config.yaml
model: "contrastive image-text model"
dataset: "regions of photos with short descriptions (Visual Genome)"
train_examples: 101725
image_size: 48
crop_scale_min: 0.7
horizontal_flip: true
cutout: 0.25
tokenizer: "word"
vocab_size: 6471
loss: "softmax"
embed_dim: 256
encoder_arch: "preact_resnet"
encoder_norm: "batchnorm"
encoder_activation: "hardswish"
encoder_depths: [3, 6, 3]
encoder_kernel_size: 3
encoder_stem: "deep"
encoder_avg_pool_shortcut: true
encoder_widths: [48, 80, 144]
text_encoder_causal: false
text_encoder_width: 128
text_encoder_layers: 12
text_encoder_norm: "layernorm"
text_encoder_norm_position: "pre"
text_encoder_activation: "swiglu"
text_encoder_mlp_ratio: 2.67
text_encoder_head_dim: 32
text_encoder_fused_qkv: false
text_encoder_bias: "all"
text_encoder_qk_norm: false
text_encoder_parallel_block: false
text_encoder_inner_norm: false
text_encoder_positions: "sincos"
init: "torch_default"
residual_init: "zero_last"
optimizer: "normuon"
muon_scale: "spectral"
learning_rate: 0.025
momentum: 0.95
nesterov: true
orthogonalizer: "newton_schulz_5"
adamw_lr_other_params: 0.0024
gradient_centralization: true
max_steps: 17600
batch_size: 256
epochs: 44.3
lr_schedule: "wsd"
decay_fraction: 0.3
final_lr_fraction: 0.01
warmup_steps: 3520
weight_decay: 0.02
adamw_weight_decay_other_params: 0.01
Rows from block 7 of the image encoder, named by matrix and row number. Rows with one number belong to one channel. Each number is 200 + 20 x the weight over its row's rms, rounded and kept within 0 to 999. All counts start at 0. After the name is the row's rms in percent of the matrix's.
# convs0: first 3x3 conv (encoder.blocks.7.convs.0.weight, 80x80x3x3), inputs 70-76, a 3x3 kernel for each
# convs1: second 3x3 conv (encoder.blocks.7.convs.1.weight, 80x80x3x3, transposed), outputs 70-76, a 3x3 kernel for each
convs0.19,101,190,181,173,202,190,187,206,201,211,196,194,205,210,193,191,213,217,206,179,161,182,199,191,188,202,221,209,189,186,171,200,180,170,248,196,204,219,210,195,185,176,180,207,177,179,175,194,182,190,195,194,194,210,197,201,226,208,231,217,203,202,207,215
convs1.19,088,207,193,179,165,160,159,162,149,172,196,186,195,183,175,191,195,204,216,202,189,177,208,198,194,192,174,178,207,221,210,205,200,214,210,212,198,220,228,228,193,197,202,224,212,194,195,172,174,177,199,198,195,210,203,193,200,196,189,165,182,179,165,188
convs0.20,101,187,182,183,197,159,181,209,180,188,175,200,209,169,203,221,186,190,200,187,190,192,194,169,190,184,205,202,196,198,208,224,142,157,197,191,204,225,195,205,201,180,167,199,187,191,175,161,184,230,171,188,231,273,205,174,205,199,222,190,184,199,194,184
convs1.20,094,205,211,206,218,232,225,209,225,204,157,174,179,138,194,226,179,217,226,222,219,194,229,215,198,194,189,182,226,202,194,172,165,190,197,201,210,199,213,240,230,236,248,213,213,219,221,147,179,193,203,193,191,188,191,168,177,198,179,183,256,200,187,217
convs0.21,105,218,203,207,210,199,201,209,201,193,198,232,213,196,229,196,211,220,197,186,185,200,197,218,191,210,217,223,223,216,200,206,209,204,218,183,216,213,213,196,197,189,208,192,181,192,211,188,198,185,188,191,182,165,189,219,231,211,217,198,233,219,205,224
convs1.21,104,206,217,189,206,196,166,193,190,178,174,168,215,171,199,237,182,203,238,206,234,233,200,183,208,207,195,204,186,188,196,164,159,197,182,169,192,168,196,192,199,191,208,205,199,217,224,222,191,214,207,179,182,212,200,181,224,191,204,214,204,196,217,230
convs0.22,099,199,188,172,209,204,188,213,196,183,230,204,195,205,179,183,200,181,190,179,202,204,175,188,183,200,201,194,201,186,188,192,193,204,201,213,204,197,180,186,223,217,220,196,187,201,197,178,173,181,218,215,218,217,200,199,207,202,199,218,214,179,200,189
convs1.22,104,226,201,211,223,199,208,234,223,229,176,195,177,200,165,171,239,213,199,221,204,218,236,211,215,217,237,217,231,221,218,197,199,215,212,213,205,174,211,186,188,202,210,188,218,208,173,188,197,181,183,172,192,177,217,217,204,219,212,202,188,237,243,225
convs0.23,108,217,209,183,169,201,218,204,205,201,199,196,208,194,199,195,203,200,203,196,232,184,181,215,185,217,188,184,201,180,198,166,198,187,182,209,181,198,195,181,192,213,196,202,204,186,203,211,171,135,223,220,214,185,155,240,184,200,161,202,207,190,207,209
convs1.23,108,230,215,206,199,214,236,204,216,202,166,167,158,155,139,167,164,156,154,205,189,201,218,189,181,213,206,201,208,189,184,158,170,192,179,196,208,220,227,233,222,225,231,225,211,187,192,215,207,184,203,202,193,207,193,196,195,180,226,227,205,209,232,183
convs0.24,098,188,191,199,181,187,210,197,195,209,182,219,191,205,205,199,245,226,222,218,228,228,225,218,236,194,203,216,179,239,240,189,234,237,162,199,228,203,209,204,206,196,182,210,182,177,191,206,217,176,193,204,187,166,153,175,230,225,175,207,230,201,191,214
convs1.24,085,200,191,185,183,205,188,157,169,175,190,200,174,182,191,153,202,188,181,217,220,189,211,214,192,176,184,191,211,191,187,209,174,204,207,155,200,199,214,217,191,193,201,182,193,190,206,215,215,245,230,205,280,249,220,229,242,201,231,224,182,220,230,199
convs0.25,100,218,220,229,231,209,210,242,208,199,209,206,219,203,199,222,197,198,185,189,212,210,211,207,193,197,180,191,223,193,180,195,185,193,200,194,233,222,228,246,210,230,250,206,199,189,171,189,174,160,183,192,182,186,214,206,186,178,182,170,191,201,187,185
convs1.25,082,171,158,183,184,151,179,175,164,175,171,174,174,184,174,196,187,204,211,199,178,196,160,165,199,181,183,190,199,179,180,203,183,199,215,222,230,199,176,167,211,210,194,225,220,197,234,203,189,235,222,203,227,215,206,245,228,221,200,191,193,214,203,195
convs0.26,100,198,186,184,217,203,196,224,196,194,239,213,223,224,205,215,222,201,198,199,202,179,199,189,184,192,179,183,213,189,214,226,234,204,209,193,217,206,194,199,168,156,181,182,164,192,222,202,205,211,202,192,206,188,188,205,227,240,188,237,216,206,213,213
convs1.26,083,179,176,183,183,189,186,187,179,182,197,215,210,180,184,195,197,196,176,208,221,223,196,217,212,191,202,203,223,220,228,209,203,205,193,195,205,201,186,215,182,172,187,208,211,211,198,211,216,210,209,224,211,208,200,171,194,204,192,216,217,204,231,220
convs0.27,101,181,171,177,202,196,194,249,241,229,226,237,238,194,185,196,208,187,209,172,184,202,188,182,195,166,160,165,181,185,185,199,206,203,235,230,248,217,225,221,201,196,204,185,181,195,226,197,219,231,206,220,214,197,219,202,213,212,189,199,193,201,196,196
convs1.27,095,197,188,178,191,169,161,169,158,149,205,205,195,193,182,184,215,231,215,213,229,231,195,227,223,210,237,220,210,190,189,208,195,192,225,221,196,193,187,181,194,193,196,221,228,222,186,206,201,185,179,203,196,185,191,206,207,227,197,193,211,212,203,225
convs0.28,099,200,215,218,194,207,198,173,173,187,212,196,200,202,193,194,221,203,215,188,224,230,218,214,203,225,215,217,196,219,238,224,210,238,196,177,198,191,190,198,221,201,181,217,231,214,234,248,250,216,220,215,195,183,195,209,209,210,188,215,233,177,190,189
convs1.28,087,193,187,194,214,194,197,223,212,220,192,184,189,195,174,184,205,187,201,191,171,173,187,194,191,209,208,199,243,256,250,190,196,189,202,197,189,234,236,229,189,203,211,183,185,189,215,184,185,190,180,201,176,172,203,197,199,205,208,221,231,158,187,202
convs0.29,100,180,176,192,209,202,194,217,198,176,206,213,207,205,217,217,187,189,192,237,210,180,216,189,171,183,162,160,204,236,200,195,232,219,196,220,222,194,180,191,178,187,201,195,199,199,203,195,190,198,182,200,229,216,236,208,214,188,221,244,179,191,219,164
convs1.29,100,187,211,206,197,184,188,171,162,181,220,226,231,185,202,198,207,217,202,219,216,226,199,220,221,229,244,234,227,200,226,212,163,184,204,170,173,202,214,215,203,213,214,201,212,189,203,162,161,209,188,187,190,192,204,229,214,189,219,190,178,203,182,209
convs0.30,100,181,194,206,183,200,214,190,208,228,207,212,209,202,195,216,224,201,232,151,195,211,175,215,214,193,220,203,157,194,228,144,192,232,168,225,207,208,196,201,189,201,191,204,205,206,183,170,183,175,233,222,183,230,198,163,190,215,145,179,189,156,207,200
convs1.30,103,209,227,250,209,221,226,189,218,222,203,187,188,196,175,174,223,208,229,219,184,186,196,196,197,178,204,225,179,214,196,200,160,193,231,170,201,196,182,179,190,181,186,188,158,167,222,241,235,210,220,231,203,206,226,214,178,206,215,206,201,217,219,194
convs0.31,099,182,165,190,207,181,182,202,183,177,192,178,191,180,177,190,206,202,198,183,221,195,201,234,215,211,220,211,182,183,157,214,215,204,236,228,234,214,231,212,188,221,212,176,201,175,200,215,207,191,191,187,205,210,198,197,184,157,164,157,143,194,190,182
convs1.31,084,220,217,197,189,198,193,185,197,191,200,194,181,222,237,235,222,223,239,202,204,219,186,195,209,177,207,216,145,196,196,175,225,222,191,222,208,168,170,179,184,183,189,224,219,212,187,209,193,205,215,198,179,214,194,249,232,212,201,190,188,181,212,231
convs0.32,100,209,175,201,221,193,204,211,183,192,199,179,177,199,149,178,213,170,185,195,185,198,201,194,213,214,214,228,172,188,225,169,180,204,186,196,216,160,233,222,155,180,181,177,172,187,201,211,238,181,216,210,186,177,189,196,172,204,198,143,195,226,176,200
convs1.32,102,191,235,196,217,229,217,201,222,232,210,219,243,200,172,185,203,188,194,244,216,179,235,210,172,221,229,203,175,170,186,207,152,181,227,193,197,191,181,205,217,199,208,237,209,216,211,203,201,209,198,189,207,206,191,226,216,208,205,202,183,211,216,202
convs0.33,103,189,194,204,221,194,176,219,203,175,203,208,209,196,200,201,210,194,177,191,208,214,245,182,160,211,209,197,230,209,207,189,177,218,194,193,240,195,200,191,209,216,219,202,205,222,248,185,195,255,188,150,161,221,185,200,171,185,185,190,210,209,202,200
convs1.33,110,216,217,211,237,223,226,212,186,189,215,196,185,188,156,223,181,200,202,168,136,165,180,167,169,201,199,203,210,217,211,178,167,183,193,184,195,182,163,209,207,205,210,219,184,197,194,203,199,206,218,205,226,218,201,201,205,214,201,211,241,193,201,228
convs0.34,100,208,221,216,181,198,194,214,221,217,192,187,191,193,196,177,192,204,188,210,200,193,240,242,246,239,229,223,191,188,193,253,250,274,220,183,194,200,219,220,186,176,189,192,202,194,186,174,185,176,180,215,192,167,217,204,205,191,229,206,191,209,215,200
convs1.34,094,173,165,179,182,187,200,185,198,202,211,206,193,219,223,215,202,197,188,203,221,213,219,230,223,206,242,233,232,240,232,211,206,181,184,187,184,214,180,189,178,169,170,222,207,219,206,201,189,222,213,209,221,208,236,219,212,224,194,187,201,174,174,185
convs0.35,102,160,192,206,164,169,204,189,191,208,216,201,185,212,207,179,209,253,219,186,217,212,180,158,220,216,154,189,229,191,214,206,169,215,185,162,204,213,176,188,235,173,181,244,221,182,209,193,191,202,162,230,183,182,232,187,168,204,232,149,220,212,190,200
convs1.35,115,228,230,211,205,215,221,207,228,217,207,191,204,205,209,218,192,213,238,193,221,208,202,211,219,190,191,177,171,187,210,179,181,194,201,209,220,182,213,219,189,182,210,197,176,172,205,201,216,205,207,226,199,224,236,179,173,177,180,167,211,207,180,210
convs0.36,099,202,198,236,199,174,197,209,190,197,192,204,186,211,187,202,191,189,206,205,172,207,196,180,196,214,220,207,221,193,206,178,196,195,216,186,178,180,170,170,208,188,201,227,206,215,192,132,191,195,223,199,230,243,213,178,194,199,200,218,232,180,167,203
convs1.36,101,211,223,212,184,226,233,180,194,221,173,201,194,200,204,188,175,198,210,213,200,207,170,197,213,159,208,206,196,205,171,193,185,207,207,211,209,232,239,202,200,197,187,216,224,215,238,233,196,183,164,164,208,153,171,194,199,206,204,206,201,190,189,199
convs0.37,100,198,191,185,166,170,175,186,194,204,192,193,195,198,200,178,221,223,206,204,204,198,205,229,221,199,194,191,193,190,180,189,205,199,190,166,185,175,163,175,207,202,194,221,209,211,230,230,203,156,133,186,174,188,216,184,193,185,225,226,167,216,165,222
convs1.37,098,227,234,226,242,231,217,227,224,212,213,224,214,201,199,225,216,211,205,234,208,195,204,200,199,241,218,194,214,210,228,206,223,236,201,209,229,211,222,235,176,210,236,219,212,215,189,190,210,177,153,179,197,174,174,205,201,190,160,166,162,204,201,201
convs0.38,102,184,176,154,186,185,166,167,187,179,191,195,203,193,185,193,209,200,214,204,234,214,210,214,191,200,203,200,199,172,187,222,163,152,202,164,151,205,188,197,204,189,199,220,222,220,202,210,221,212,243,223,194,223,193,228,204,196,220,182,187,225,189,202
convs1.38,086,195,190,216,181,185,194,198,196,202,217,208,231,236,200,220,226,217,226,194,202,190,195,199,190,184,194,216,196,193,208,199,169,195,204,177,174,156,160,177,185,198,201,188,220,188,194,187,189,205,190,187,201,187,195,178,191,172,208,195,177,153,175,195
convs0.39,101,200,202,217,191,178,191,219,209,210,200,207,198,200,204,195,185,178,178,190,178,184,199,171,192,203,188,196,224,220,227,179,173,201,190,213,174,205,207,200,201,211,206,187,193,211,172,191,217,208,188,197,244,235,186,213,204,215,205,195,179,186,164,164
convs1.39,097,197,207,184,213,207,223,206,199,196,196,169,209,181,194,216,203,182,182,210,196,188,193,204,223,201,224,226,204,210,223,219,214,223,210,192,208,188,225,207,200,199,185,188,191,181,171,190,162,204,210,215,180,186,207,225,218,202,228,203,209,221,189,166
convs0.40,101,210,191,200,200,183,187,206,203,209,179,191,174,192,186,176,194,186,193,221,224,212,211,230,226,201,209,208,211,221,233,197,213,233,185,217,218,213,216,212,194,173,193,193,180,215,176,170,199,210,227,213,255,240,184,246,227,212,187,166,190,182,180,188
convs1.40,096,207,204,222,222,233,224,192,221,189,190,217,216,207,215,226,216,217,212,221,202,197,214,199,209,179,168,186,178,200,186,188,205,207,196,196,206,165,169,194,175,211,220,194,193,238,195,187,174,193,167,157,179,198,203,241,216,219,218,210,222,191,200,200
convs0.41,101,184,166,194,204,173,205,237,193,203,185,199,206,188,204,208,183,194,203,197,212,225,212,201,188,229,198,180,200,205,203,211,177,173,210,145,137,192,201,185,215,191,190,222,182,176,199,193,203,210,209,189,213,205,165,204,215,202,212,178,148,215,172,151
convs1.41,081,186,195,199,223,220,192,237,211,201,202,190,210,216,204,241,233,212,245,119,118,141,158,162,166,172,172,177,195,204,237,180,199,216,179,188,207,208,194,167,213,209,196,176,198,182,221,226,205,202,213,214,193,199,203,194,202,191,220,209,215,198,200,202