config.yaml
loss: "softmax"
encoder_depths: [3, 6, 3]
text_encoder_norm: "layernorm"
text_encoder_inner_norm: false
optimizer: "normuon"
adamw_lr_other_params: 0.0024
epochs: 44.3
decay_fraction: 0.3
Rows from block 5 of the text encoder of a small contrastive image-text model, named by matrix and row number. Rows with one number belong to one neuron. Each number is 128 + 24 x the weight over its row's rms, rounded and kept within 0 to 255. All counts start at 0. After the name is the row's rms in percent of the matrix's.
After each neuron's rows are labels from the 100 texts, of 14848, where the neuron reaches its largest size: "fires on" is the input token at the peak. Only what is clearly more common there than usual is listed. The data: regions of photos with short descriptions (Visual Genome). In brackets: how many of the 100, against the usual share in percent.
# gate: MLP gate (text_encoder.blocks.5.mlp.gate.weight, 336x128), inputs 0-63
# fc1: MLP up (text_encoder.blocks.5.mlp.fc1.weight, 336x128), inputs 0-63
# fc2: MLP down (text_encoder.blocks.5.mlp.fc2.weight, 128x336, transposed), outputs 0-63

gate.131 118 [113 134 137 130 160 111 113 145 165 134 107 106 146 132 150 156 126  97 129 142 150 142 126 123 140 148 129  87 110 136 128 120 125 195  75 165 163 125 140  87 132 142 108 132 166 110 114 126 130 151 115 130 160 164 126 153 125 133 178 124 107  93 163 101]
fc1.131 116 [106 133 116 161 117 110 147 100 183 120 101 125 100  97 130 125 120 112 122 127 105 155  99 120 119 137 109 129 177 149  92 120  77 131 106 187 175 111 104 157 152 123 108 161 188 145  74 173 149 129 149 167 121 106 110 138 134 101 131  83 165 105 126 139]
fc2.131 126 [130 102  83 128 114 120 141 104  69 145 141  94 166 146 107 153 137 160 109 122 104 128 145 142 125 114 148 125 136  90 130 122 154 140 177 154 139 125 156 108 169 175 108  80  93 109 150 122 126 104 133 133 128 131 104 110 129  85 101 124 110 137 152 132]
fires on: "bear" (22 vs 0.1); "wing" (20 vs 0); "orange" (11 vs 0.2)

gate.60 085 [134  80 126 126 131 137 156 112 159 115 113 151  88 111 108 114 148 187 109 110  92 156 153 107 111 121 108  96  93 110 166 155 148 111 136 126  95 108 102 113 126 125 145 158 174 151 104 142 119 169 133 117 168 131 100 156 155 154 119 124 124 124 102  68]
fc1.60 079 [126 130 155 120 156 104 103 110  78 127 128 113 145 157  95 134 105 165 117 147 138 149 167 105 126 133 136 115 135 123 118 158 109 163 107 149  91  93  94 138 134 148 147 108 183 138 148  94 146 138 118  84 135 137 147 174 123 129 112 155 124 101  85  95]
fc2.60 012 [134 114  96 122 137 168 153 199 117 127 147 109 148 129 125 145 122 118 103 113 110 132 134 142 129 144 103  90  99 134 105 124 132 156 107 141 117 126  84 142 138 170 171  86 117 124  98 166 166 144  98 108 124 121 134 126 113 106 133  95 138 121  93  83]
fires on: "toilet" (47 vs 0.1)

gate.303 107 [131 154 168 124  90 153 154  70 101 160 102 113  88 113 130 122 129 117  89 138 132 116 160 152 130 158  84 147 162 154 128 120 118 140  98 126 109 137 145 149 154 107 124 131  75 123 119 140 192 107 127 153 147 106  87 165 177 122  84 118 120 120 147 170]
fc1.303 104 [138 108  86 132 157 140  97 132 118 120 154 113 126 133 132 128 148 141 152  72 145 130 118  78 134 127 139 124 138 161 145 108 168 121 122 114 166 129 137  89 108  84 141 150 142 145 110 109 118 172 131 127 118 142 100 138 112  93 172 127 152 159 157  94]
fc2.303 117 [137 153 157 163 139 144 121 111 125 148  95 108 131 133 104 121 143 169 116 120 133 130  98 103 136 138 139 120 120 186 180 144 115 133 119 138 113 106 115 130 137 134 127 129  93 132 118 101 132 132 123 123 142 170 152 182 133 102 108 137 117 144 124 195]
fires on: "stove" (10 vs 0)

gate.54 078 [ 88 124 161 118 114 148 158 137 136 174 131 153 116 118 142  83 149 133 112 104 140 139 117 110 116 155  99 111 149 111 138 131 132  89  86 124 105 173 142 103 106 142 123  79 111 138 144 158 117  99 143  97 110 154 119 148 176 136 130 123 132 159 123 102]
fc1.54 078 [110 131 122 124 171 109 112 166  99 100 131 167 142 143 158 176 114 138 125 123 127 120 180 125 113 128 182  88 109 153 141 165 137 115 145 164 151 152 111 135 166 139 121 141 153 120 107 109 125 132 138 116 153 138  87 150 104 138  77 138 156 126 111 120]
fc2.54 008 [129  95 132 121 131 177  94 177 162  99 123 101 132 133 145 177 112 121 140  89  97 152 194 110 137 157 113 134 124 129 132 145 142 139 122 172  76 112  95 148 127  97 146 129 128 132 115 129 129 150 103 183 133 112 111 102  98  97  81 126 169 160  96 132]
fires on: "bear" (40 vs 0.1); "cell" (14 vs 0); "fork" (9 vs 0)

gate.20 084 [118 139 102 121  74 125 151 103 139 105  98  98 164 167 155  89 119 145 123 141 122 152 124 144 111 115 142 112 141 137 121 132 121 106 111 170 148 109 113 138 109 127 117 167  92  86 144 162 115 137 103 100 132 104 117 152 174 129 110 117 119 144 121  91]
fc1.20 087 [102  99 145 113 120  74 123 105  96 130 126  67 236 126 139 165 104 142  89 146 129 139 122 116 142  95 134 113 131 176 125 132 118 115 108 173 138 121 119 142 128 119 125 118 145 130 152  96 125 111 106  92 167 143  89 176 122 111 116 150 128 135 145 111]
fc2.20 010 [147  89 101 134 117 113 135 154 107 115 135 116 162 139  95 128 123  81 111 125 103 127 161 131 147 186  90 107 135 155 122 110 105  89 145 135 124 122 116 151 105 127 156 108 117 124 102 102 162 126 100 124 163 111 106 115 137  89 108 119 158 145 111 121]
fires on: "giraffes" (23 vs 0)

gate.233 099 [109 140 149 135 103 146 127 134  68 106 128  93 133 137 133  74 142 146 137 156  99  68 157 160 116 114  84 127 137  96 128 115 139 125 119 134 181 147 157 101 145 118 157 142 129 156 157 140 108 124 133 171  86 101 173 156 104 108  92 119 113 121 111 105]
fc1.233 091 [126  95 118 137 115 153 112 130 132 154 117 157 126 131 124 162  91 109 108 110 155 110 121 138 143 138 114 105 123 143 104 156 110 135 155 108 139 120 154  86 129 112 141 144 138 143 118 109 113 115  90 126 127 140 104  95  96 116  83 139 157 129 173 144]
fc2.233 026 [113  91 137 141 118 148 107 114 118 114 135 118 158 145 123 108 101 154 167 123 149 131 145 137 120 105 109 127  88 127 123 154 109 161 116 117 141 116  90 100  96 112 109 110 139 147  87 138 138 117  82 163 125 133 144  79  86 106  81 174 138 157 124 123]
fires on: "color" (18 vs 0.1); "side" (7 vs 0.2); "top" (7 vs 0.2)

gate.209 085 [ 77 105 181 167 116 104  93  76 156  86 146 140 188 136 147 103 115 136 126 151 114 132 149  98 116 147 137  77 184 128 137 105 153 128 117 134 153 126 141 109 121 169 134  94  99 130 114 146  99 138 123 133 159 140 135 145 160 122 105 125 115 110 136  88]
fc1.209 097 [ 85 158 134 125 146 122 116 107 150  90 161 128 200 152 143 143  80 151 112 115  87 149 174 100 111  92 127  83 157 159 124 114 141 120 139 142 157 120 144 143 123 132 155 113 171  78 127  94 119 121 145 117 158 127  91 161 158  77 119 155 148 138 138 101]
fc2.209 012 [119 127 110 167 146 144 109 133 133  77 116  93 176 141 118 144 116 121 127 115 119 146 170 108 136 105 122 125 147 123 140 128 122 119 158 120 129 142 109 145 110 119 165 103 151  99  85 100 169 133 103 146 149 100  73 131 129  78 117 156 171 147 102 111]
fires on: "giraffes" (12 vs 0); "giraffe" (9 vs 0.1)

gate.201 112 [120 108  93 101 129 138 106 119  89 130 155 116 132 146 153 158 136  94 156 108 167 145 146 171 119 115 134 127 130  68 133 141 116 113 157 101 114 167 160 115 106 100 110 129 135 144  95 114 132 112 120 114 116  62 152 164 173 120 121 145 151 107 117 160]
fc1.201 102 [133 132 138  92 105 122 135 123 109 162 134 138 148  95 160 120 153 152 138 111 143 107 135 154 116  58 120 133 107  97 136 124  81 159 108 131 118  99 132 129 128 169 147 107 134 130 109 139 145 116 143  89 133 146 122 140 123 140 124 124  90 126  72 113]
fc2.201 115 [112 150 123 165 112 136 142  95 141 167 166  76  96 145 148 102 164 171 118 124 132 160 120 147 116 134 128 111 133 138 114 113 113 136  96  82 100 138  83  93 109 125 167 149 137 108 137 110 132 136 147 139 136 150 136 107 122 130 168  74 150 141 151 126]
fires on: "color" (24 vs 0.1); "part" (20 vs 0.1); "corner" (7 vs 0)

gate.132 097 [ 67 163 147 123 130 136 107 128 159  93 109 114 134 145 108 143  98  97 121 138 154 133 113 124 125 122 118 142 158 122  67 166 112 133 137 113 128 113 147 107 133 127 168 102 187 151 153  91 147 114 158 156 147 154 120 108 105 107 119 132 167 136 103 131]
fc1.132 104 [154 133 125 147 103  86 145 116  96  99 148 155  91  80 181  94 130 141 127 115 134 159 120 146 134 121 151 121  85 131 154 130 157 138 133 151 133 122 117 164 134 135 103 144  81 123  86 137  55 102 111  99 122 115 158 126 111 137 133 182  99 116 102 136]
fc2.132 089 [176 141 158 104 147 125  76 124 107 138 127 120 109 124 122 141 134 137 102 102 112 140  94 135 107  81 139 146  98 154 156 120 109 154 146 143 143 163 177 146 110 127 121 159 143 147 148 102 103 124 126 128 112  87 123 123 136 118 183  99  87 111  90 124]
fires on: "bear" (25 vs 0.1); "flowers" (23 vs 0.1); "bears" (10 vs 0); "bed" (9 vs 0.1)

gate.315 111 [103 109 113 122 168 124  97 141 130  73 114 129 192  92 131 103  93 115 132 151 117 132 151 114  89 154 115 165 131 118 114 104 123  84 107 142 162 140 130 117 158 139 118 163 133 176 133 162 172 144 118 131  68 132 165 110 128 156 144 120 147 138 147 142]
fc1.315 136 [156 140 135 155  91 129 122 145 147 165 130 159  75 149 103 142 156 130 133 119 136 144 123 108 153  90 153  87 136 139 141 134 148 158 149 121  95 114 139 142  89 120 145  96 124  97 154  70  94 106 128 140 200 113 112 135 124 118 110 133 113 132 114 132]
fc2.315 168 [126  94 165 129 159 150 142 106 132 155 134 157 115  91  69 145 155  97 127 117 129 148 112 123 168 111 107 105 193 127 140 110 150 144 133 125 109 158 131 173 154 158 128  66 140  74 115 143  99 110 143 145 115 125 158 122 142 179  79 150 132 124 122 135]
fires on: "color" (34 vs 0.1); "luggage" (26 vs 0); "suitcase" (20 vs 0)

gate.238 113 [122 123 129 181 150 164 128 129 142  74  89  86 117 155 136 107 118 135 166  89 141 156 122  57 128 143 150 121 144 137 121 129 168 126 163 116 152 131 141 102  96 136 118 127 131 137 136 133 127  87 105  98 130 112 146 131 115 169  92 108 103  93 132 153]
fc1.238 120 [124 140 142 135 141 151 121 126 165 109 103 112 137 141 109 105 148 113 137  84 168 166  94 102 138 110 120 106 151 151 109 113 177 122 195 118 117 144 158 133 109 121 110 112 115 106 111 190  82  96 121 126 134 113 134 154 129 179  91 117  98  63 123 115]
fc2.238 163 [157 140 129 133 183 101  70 147 112 111 130 122 136 105 118 162 103 116 107 124 166 175  95 128 130 131 132 147 133 163 131 136 172 100 157 125 130 125 117 107 108 143 125 144  99 170 156 110 123 129 153 110 108 120  96 131 121 193 119 119 159 117 107 113]
fires on: "glass" (13 vs 0.2); "table" (12 vs 0.4); "empty" (11 vs 0); "coffee" (10 vs 0)

gate.120 094 [111 114  93 134  93 109 138 114  56 109 103  97 157 107 113 114 148 145 130 107 108 121 151 154 147 122 104  99 134 167  92 129 137 123 115 170 154 134 127 115 107 157 119 131 132 151 121 139 146  99 149 104 128 165 138 194 157 104 119 100 128 136 119 137]
fc1.120 089 [132  72 154 103 112 126  97 114  73 121 120 100 137 118 138 156 118 124 148 152 105  91 151 182 126 120 121  59 134 130 123 130 130 110 113 120 174 127 148 134 154 105 143 148 105 140 165 117 112 165 144  79 138  85 140 151 119 127 149  83 140 128 145 133]
fc2.120 013 [ 74 110  92 128 159 145 125 119 112 109  76 155 179 134 132 142 121 136 138 117  85 133 171 151 111 170  94  82 166 131 125 128 127  73 126 156 105 129 119 146 117 103  98 132 101 151 146 130 135 124 137 125 133 132 137 118 129  71 116  93 145 160 126 120]
fires on: "color" (12 vs 0.1); "bird" (9 vs 0.1); "peppers" (7 vs 0)

gate.32 109 [101 109 153 125 121 158 121 131 144  94 114 119 132 149 129 106 132 114 155  98  73 133 113 136 112 121 161 129 111  99 103 150 106 127 143 100 113 161 102 124 158 160 145 114 126 125 149 138 151 172 121 145 124  92 142 124 169 165 104  79 153 117 174 122]
fc1.32 107 [130 119 151 143  77 142 131 142 121  72 157 122 129 138 180 115 157 141 102 113 102  88  64  98 119 136 125 155  89 125 143 102 131 122 143  99 111 146  73 154 132  91 132 185 141 122 131 123 109 133 119 150 150 124 123 139 143 140 157 123 123 120 136 126]
fc2.32 150 [154 139 158 133 138 106 132 112 109 133 181  96 176 144 129 134 160 120  99 144 141 120 111 117  86 158 138 129 139 151 146 121 136 117 164 135 127 125 136 158 129 140 147 175 135 142 117 123 110  95 123 111  97 104 121 122  47 145 153 129 132  71 121 151]
fires on: "bear" (59 vs 0.1); "wall" (11 vs 0.3)

gate.50 108 [118 154 142 141 109 143 181 108 144 161 160 116 191 139 150 122 146  98  92 109 117 115 101 129 143 133  86 145 135 113 145 167 105 123 120 131 138 142 128  88 110  91 134 130 175 139 158 130 130 134 116 126 103 129 146 128 118  55 125 106 135 167  81 133]
fc1.50 105 [133 151 162 174 141 121  98 113 183 110 136 115 142 107 124 137 132 108 152 107 146 112 125 117 106 126 117 143 159 125 152  78  98 112 118 126 145 127  93 128 154 102 137 130  96 108 107 109 136 161 150 138 108 108 174 127 152  80 111 110 152  81 128 153]
fc2.50 092 [169 134  93 138 192 116 128 122 119 108 123 153 135 142 103 157 141  93 116  77 131 121 114 107 143 164  66 122 117 127 129 135 167 165 128 154 160 141 114 164 171 135 136 161 113  91 125 136  90 121 104 174 147  98 147 131 144 123 135 160 115 108 108 165]
fires on: "glass" (25 vs 0.2); "made" (11 vs 0.1); "part" (9 vs 0.1); "kitchen" (7 vs 0.1)

gate.143 111 [136 135 102 142 111 112 113 137 132 140 113  86 108 141 142 132 220 124 105 149 146  85  87  81 114 112 143 137 128 128 157 129 101 153 135 100 141 104  97 126 122 148 151 126 117 174 154 163 121 124 158 145 137 141 142 127 136 168 155 127 112 118 110  81]
fc1.143 115 [149 132 131 124 123 135 124 153  94 167 130 139 113 137  98 123 117 125 140 113 126 129 141 176 125 135 109 148 126 107 148 119  84 103 165 109 132 106 108  88 160 122  75 108 154 147 143  94 151 131  99 127 139 137 130  89 158  85 148 139 147 119 119 170]
fc2.143 144 [112 135 133 131 176 108  95 104 136 120 143 125 140 165 125 171 135  87 131  88  63 113 116 131 144  62 123 120 124 138 139  92 132  89 122 149 142 117 171 121 109 142 114 160 152 143  92 116 116 125 113 118 115  97 171 138 149 158 124 124 112 120 131 111]
fires on: "fire" (15 vs 0.1); "shelf" (8 vs 0)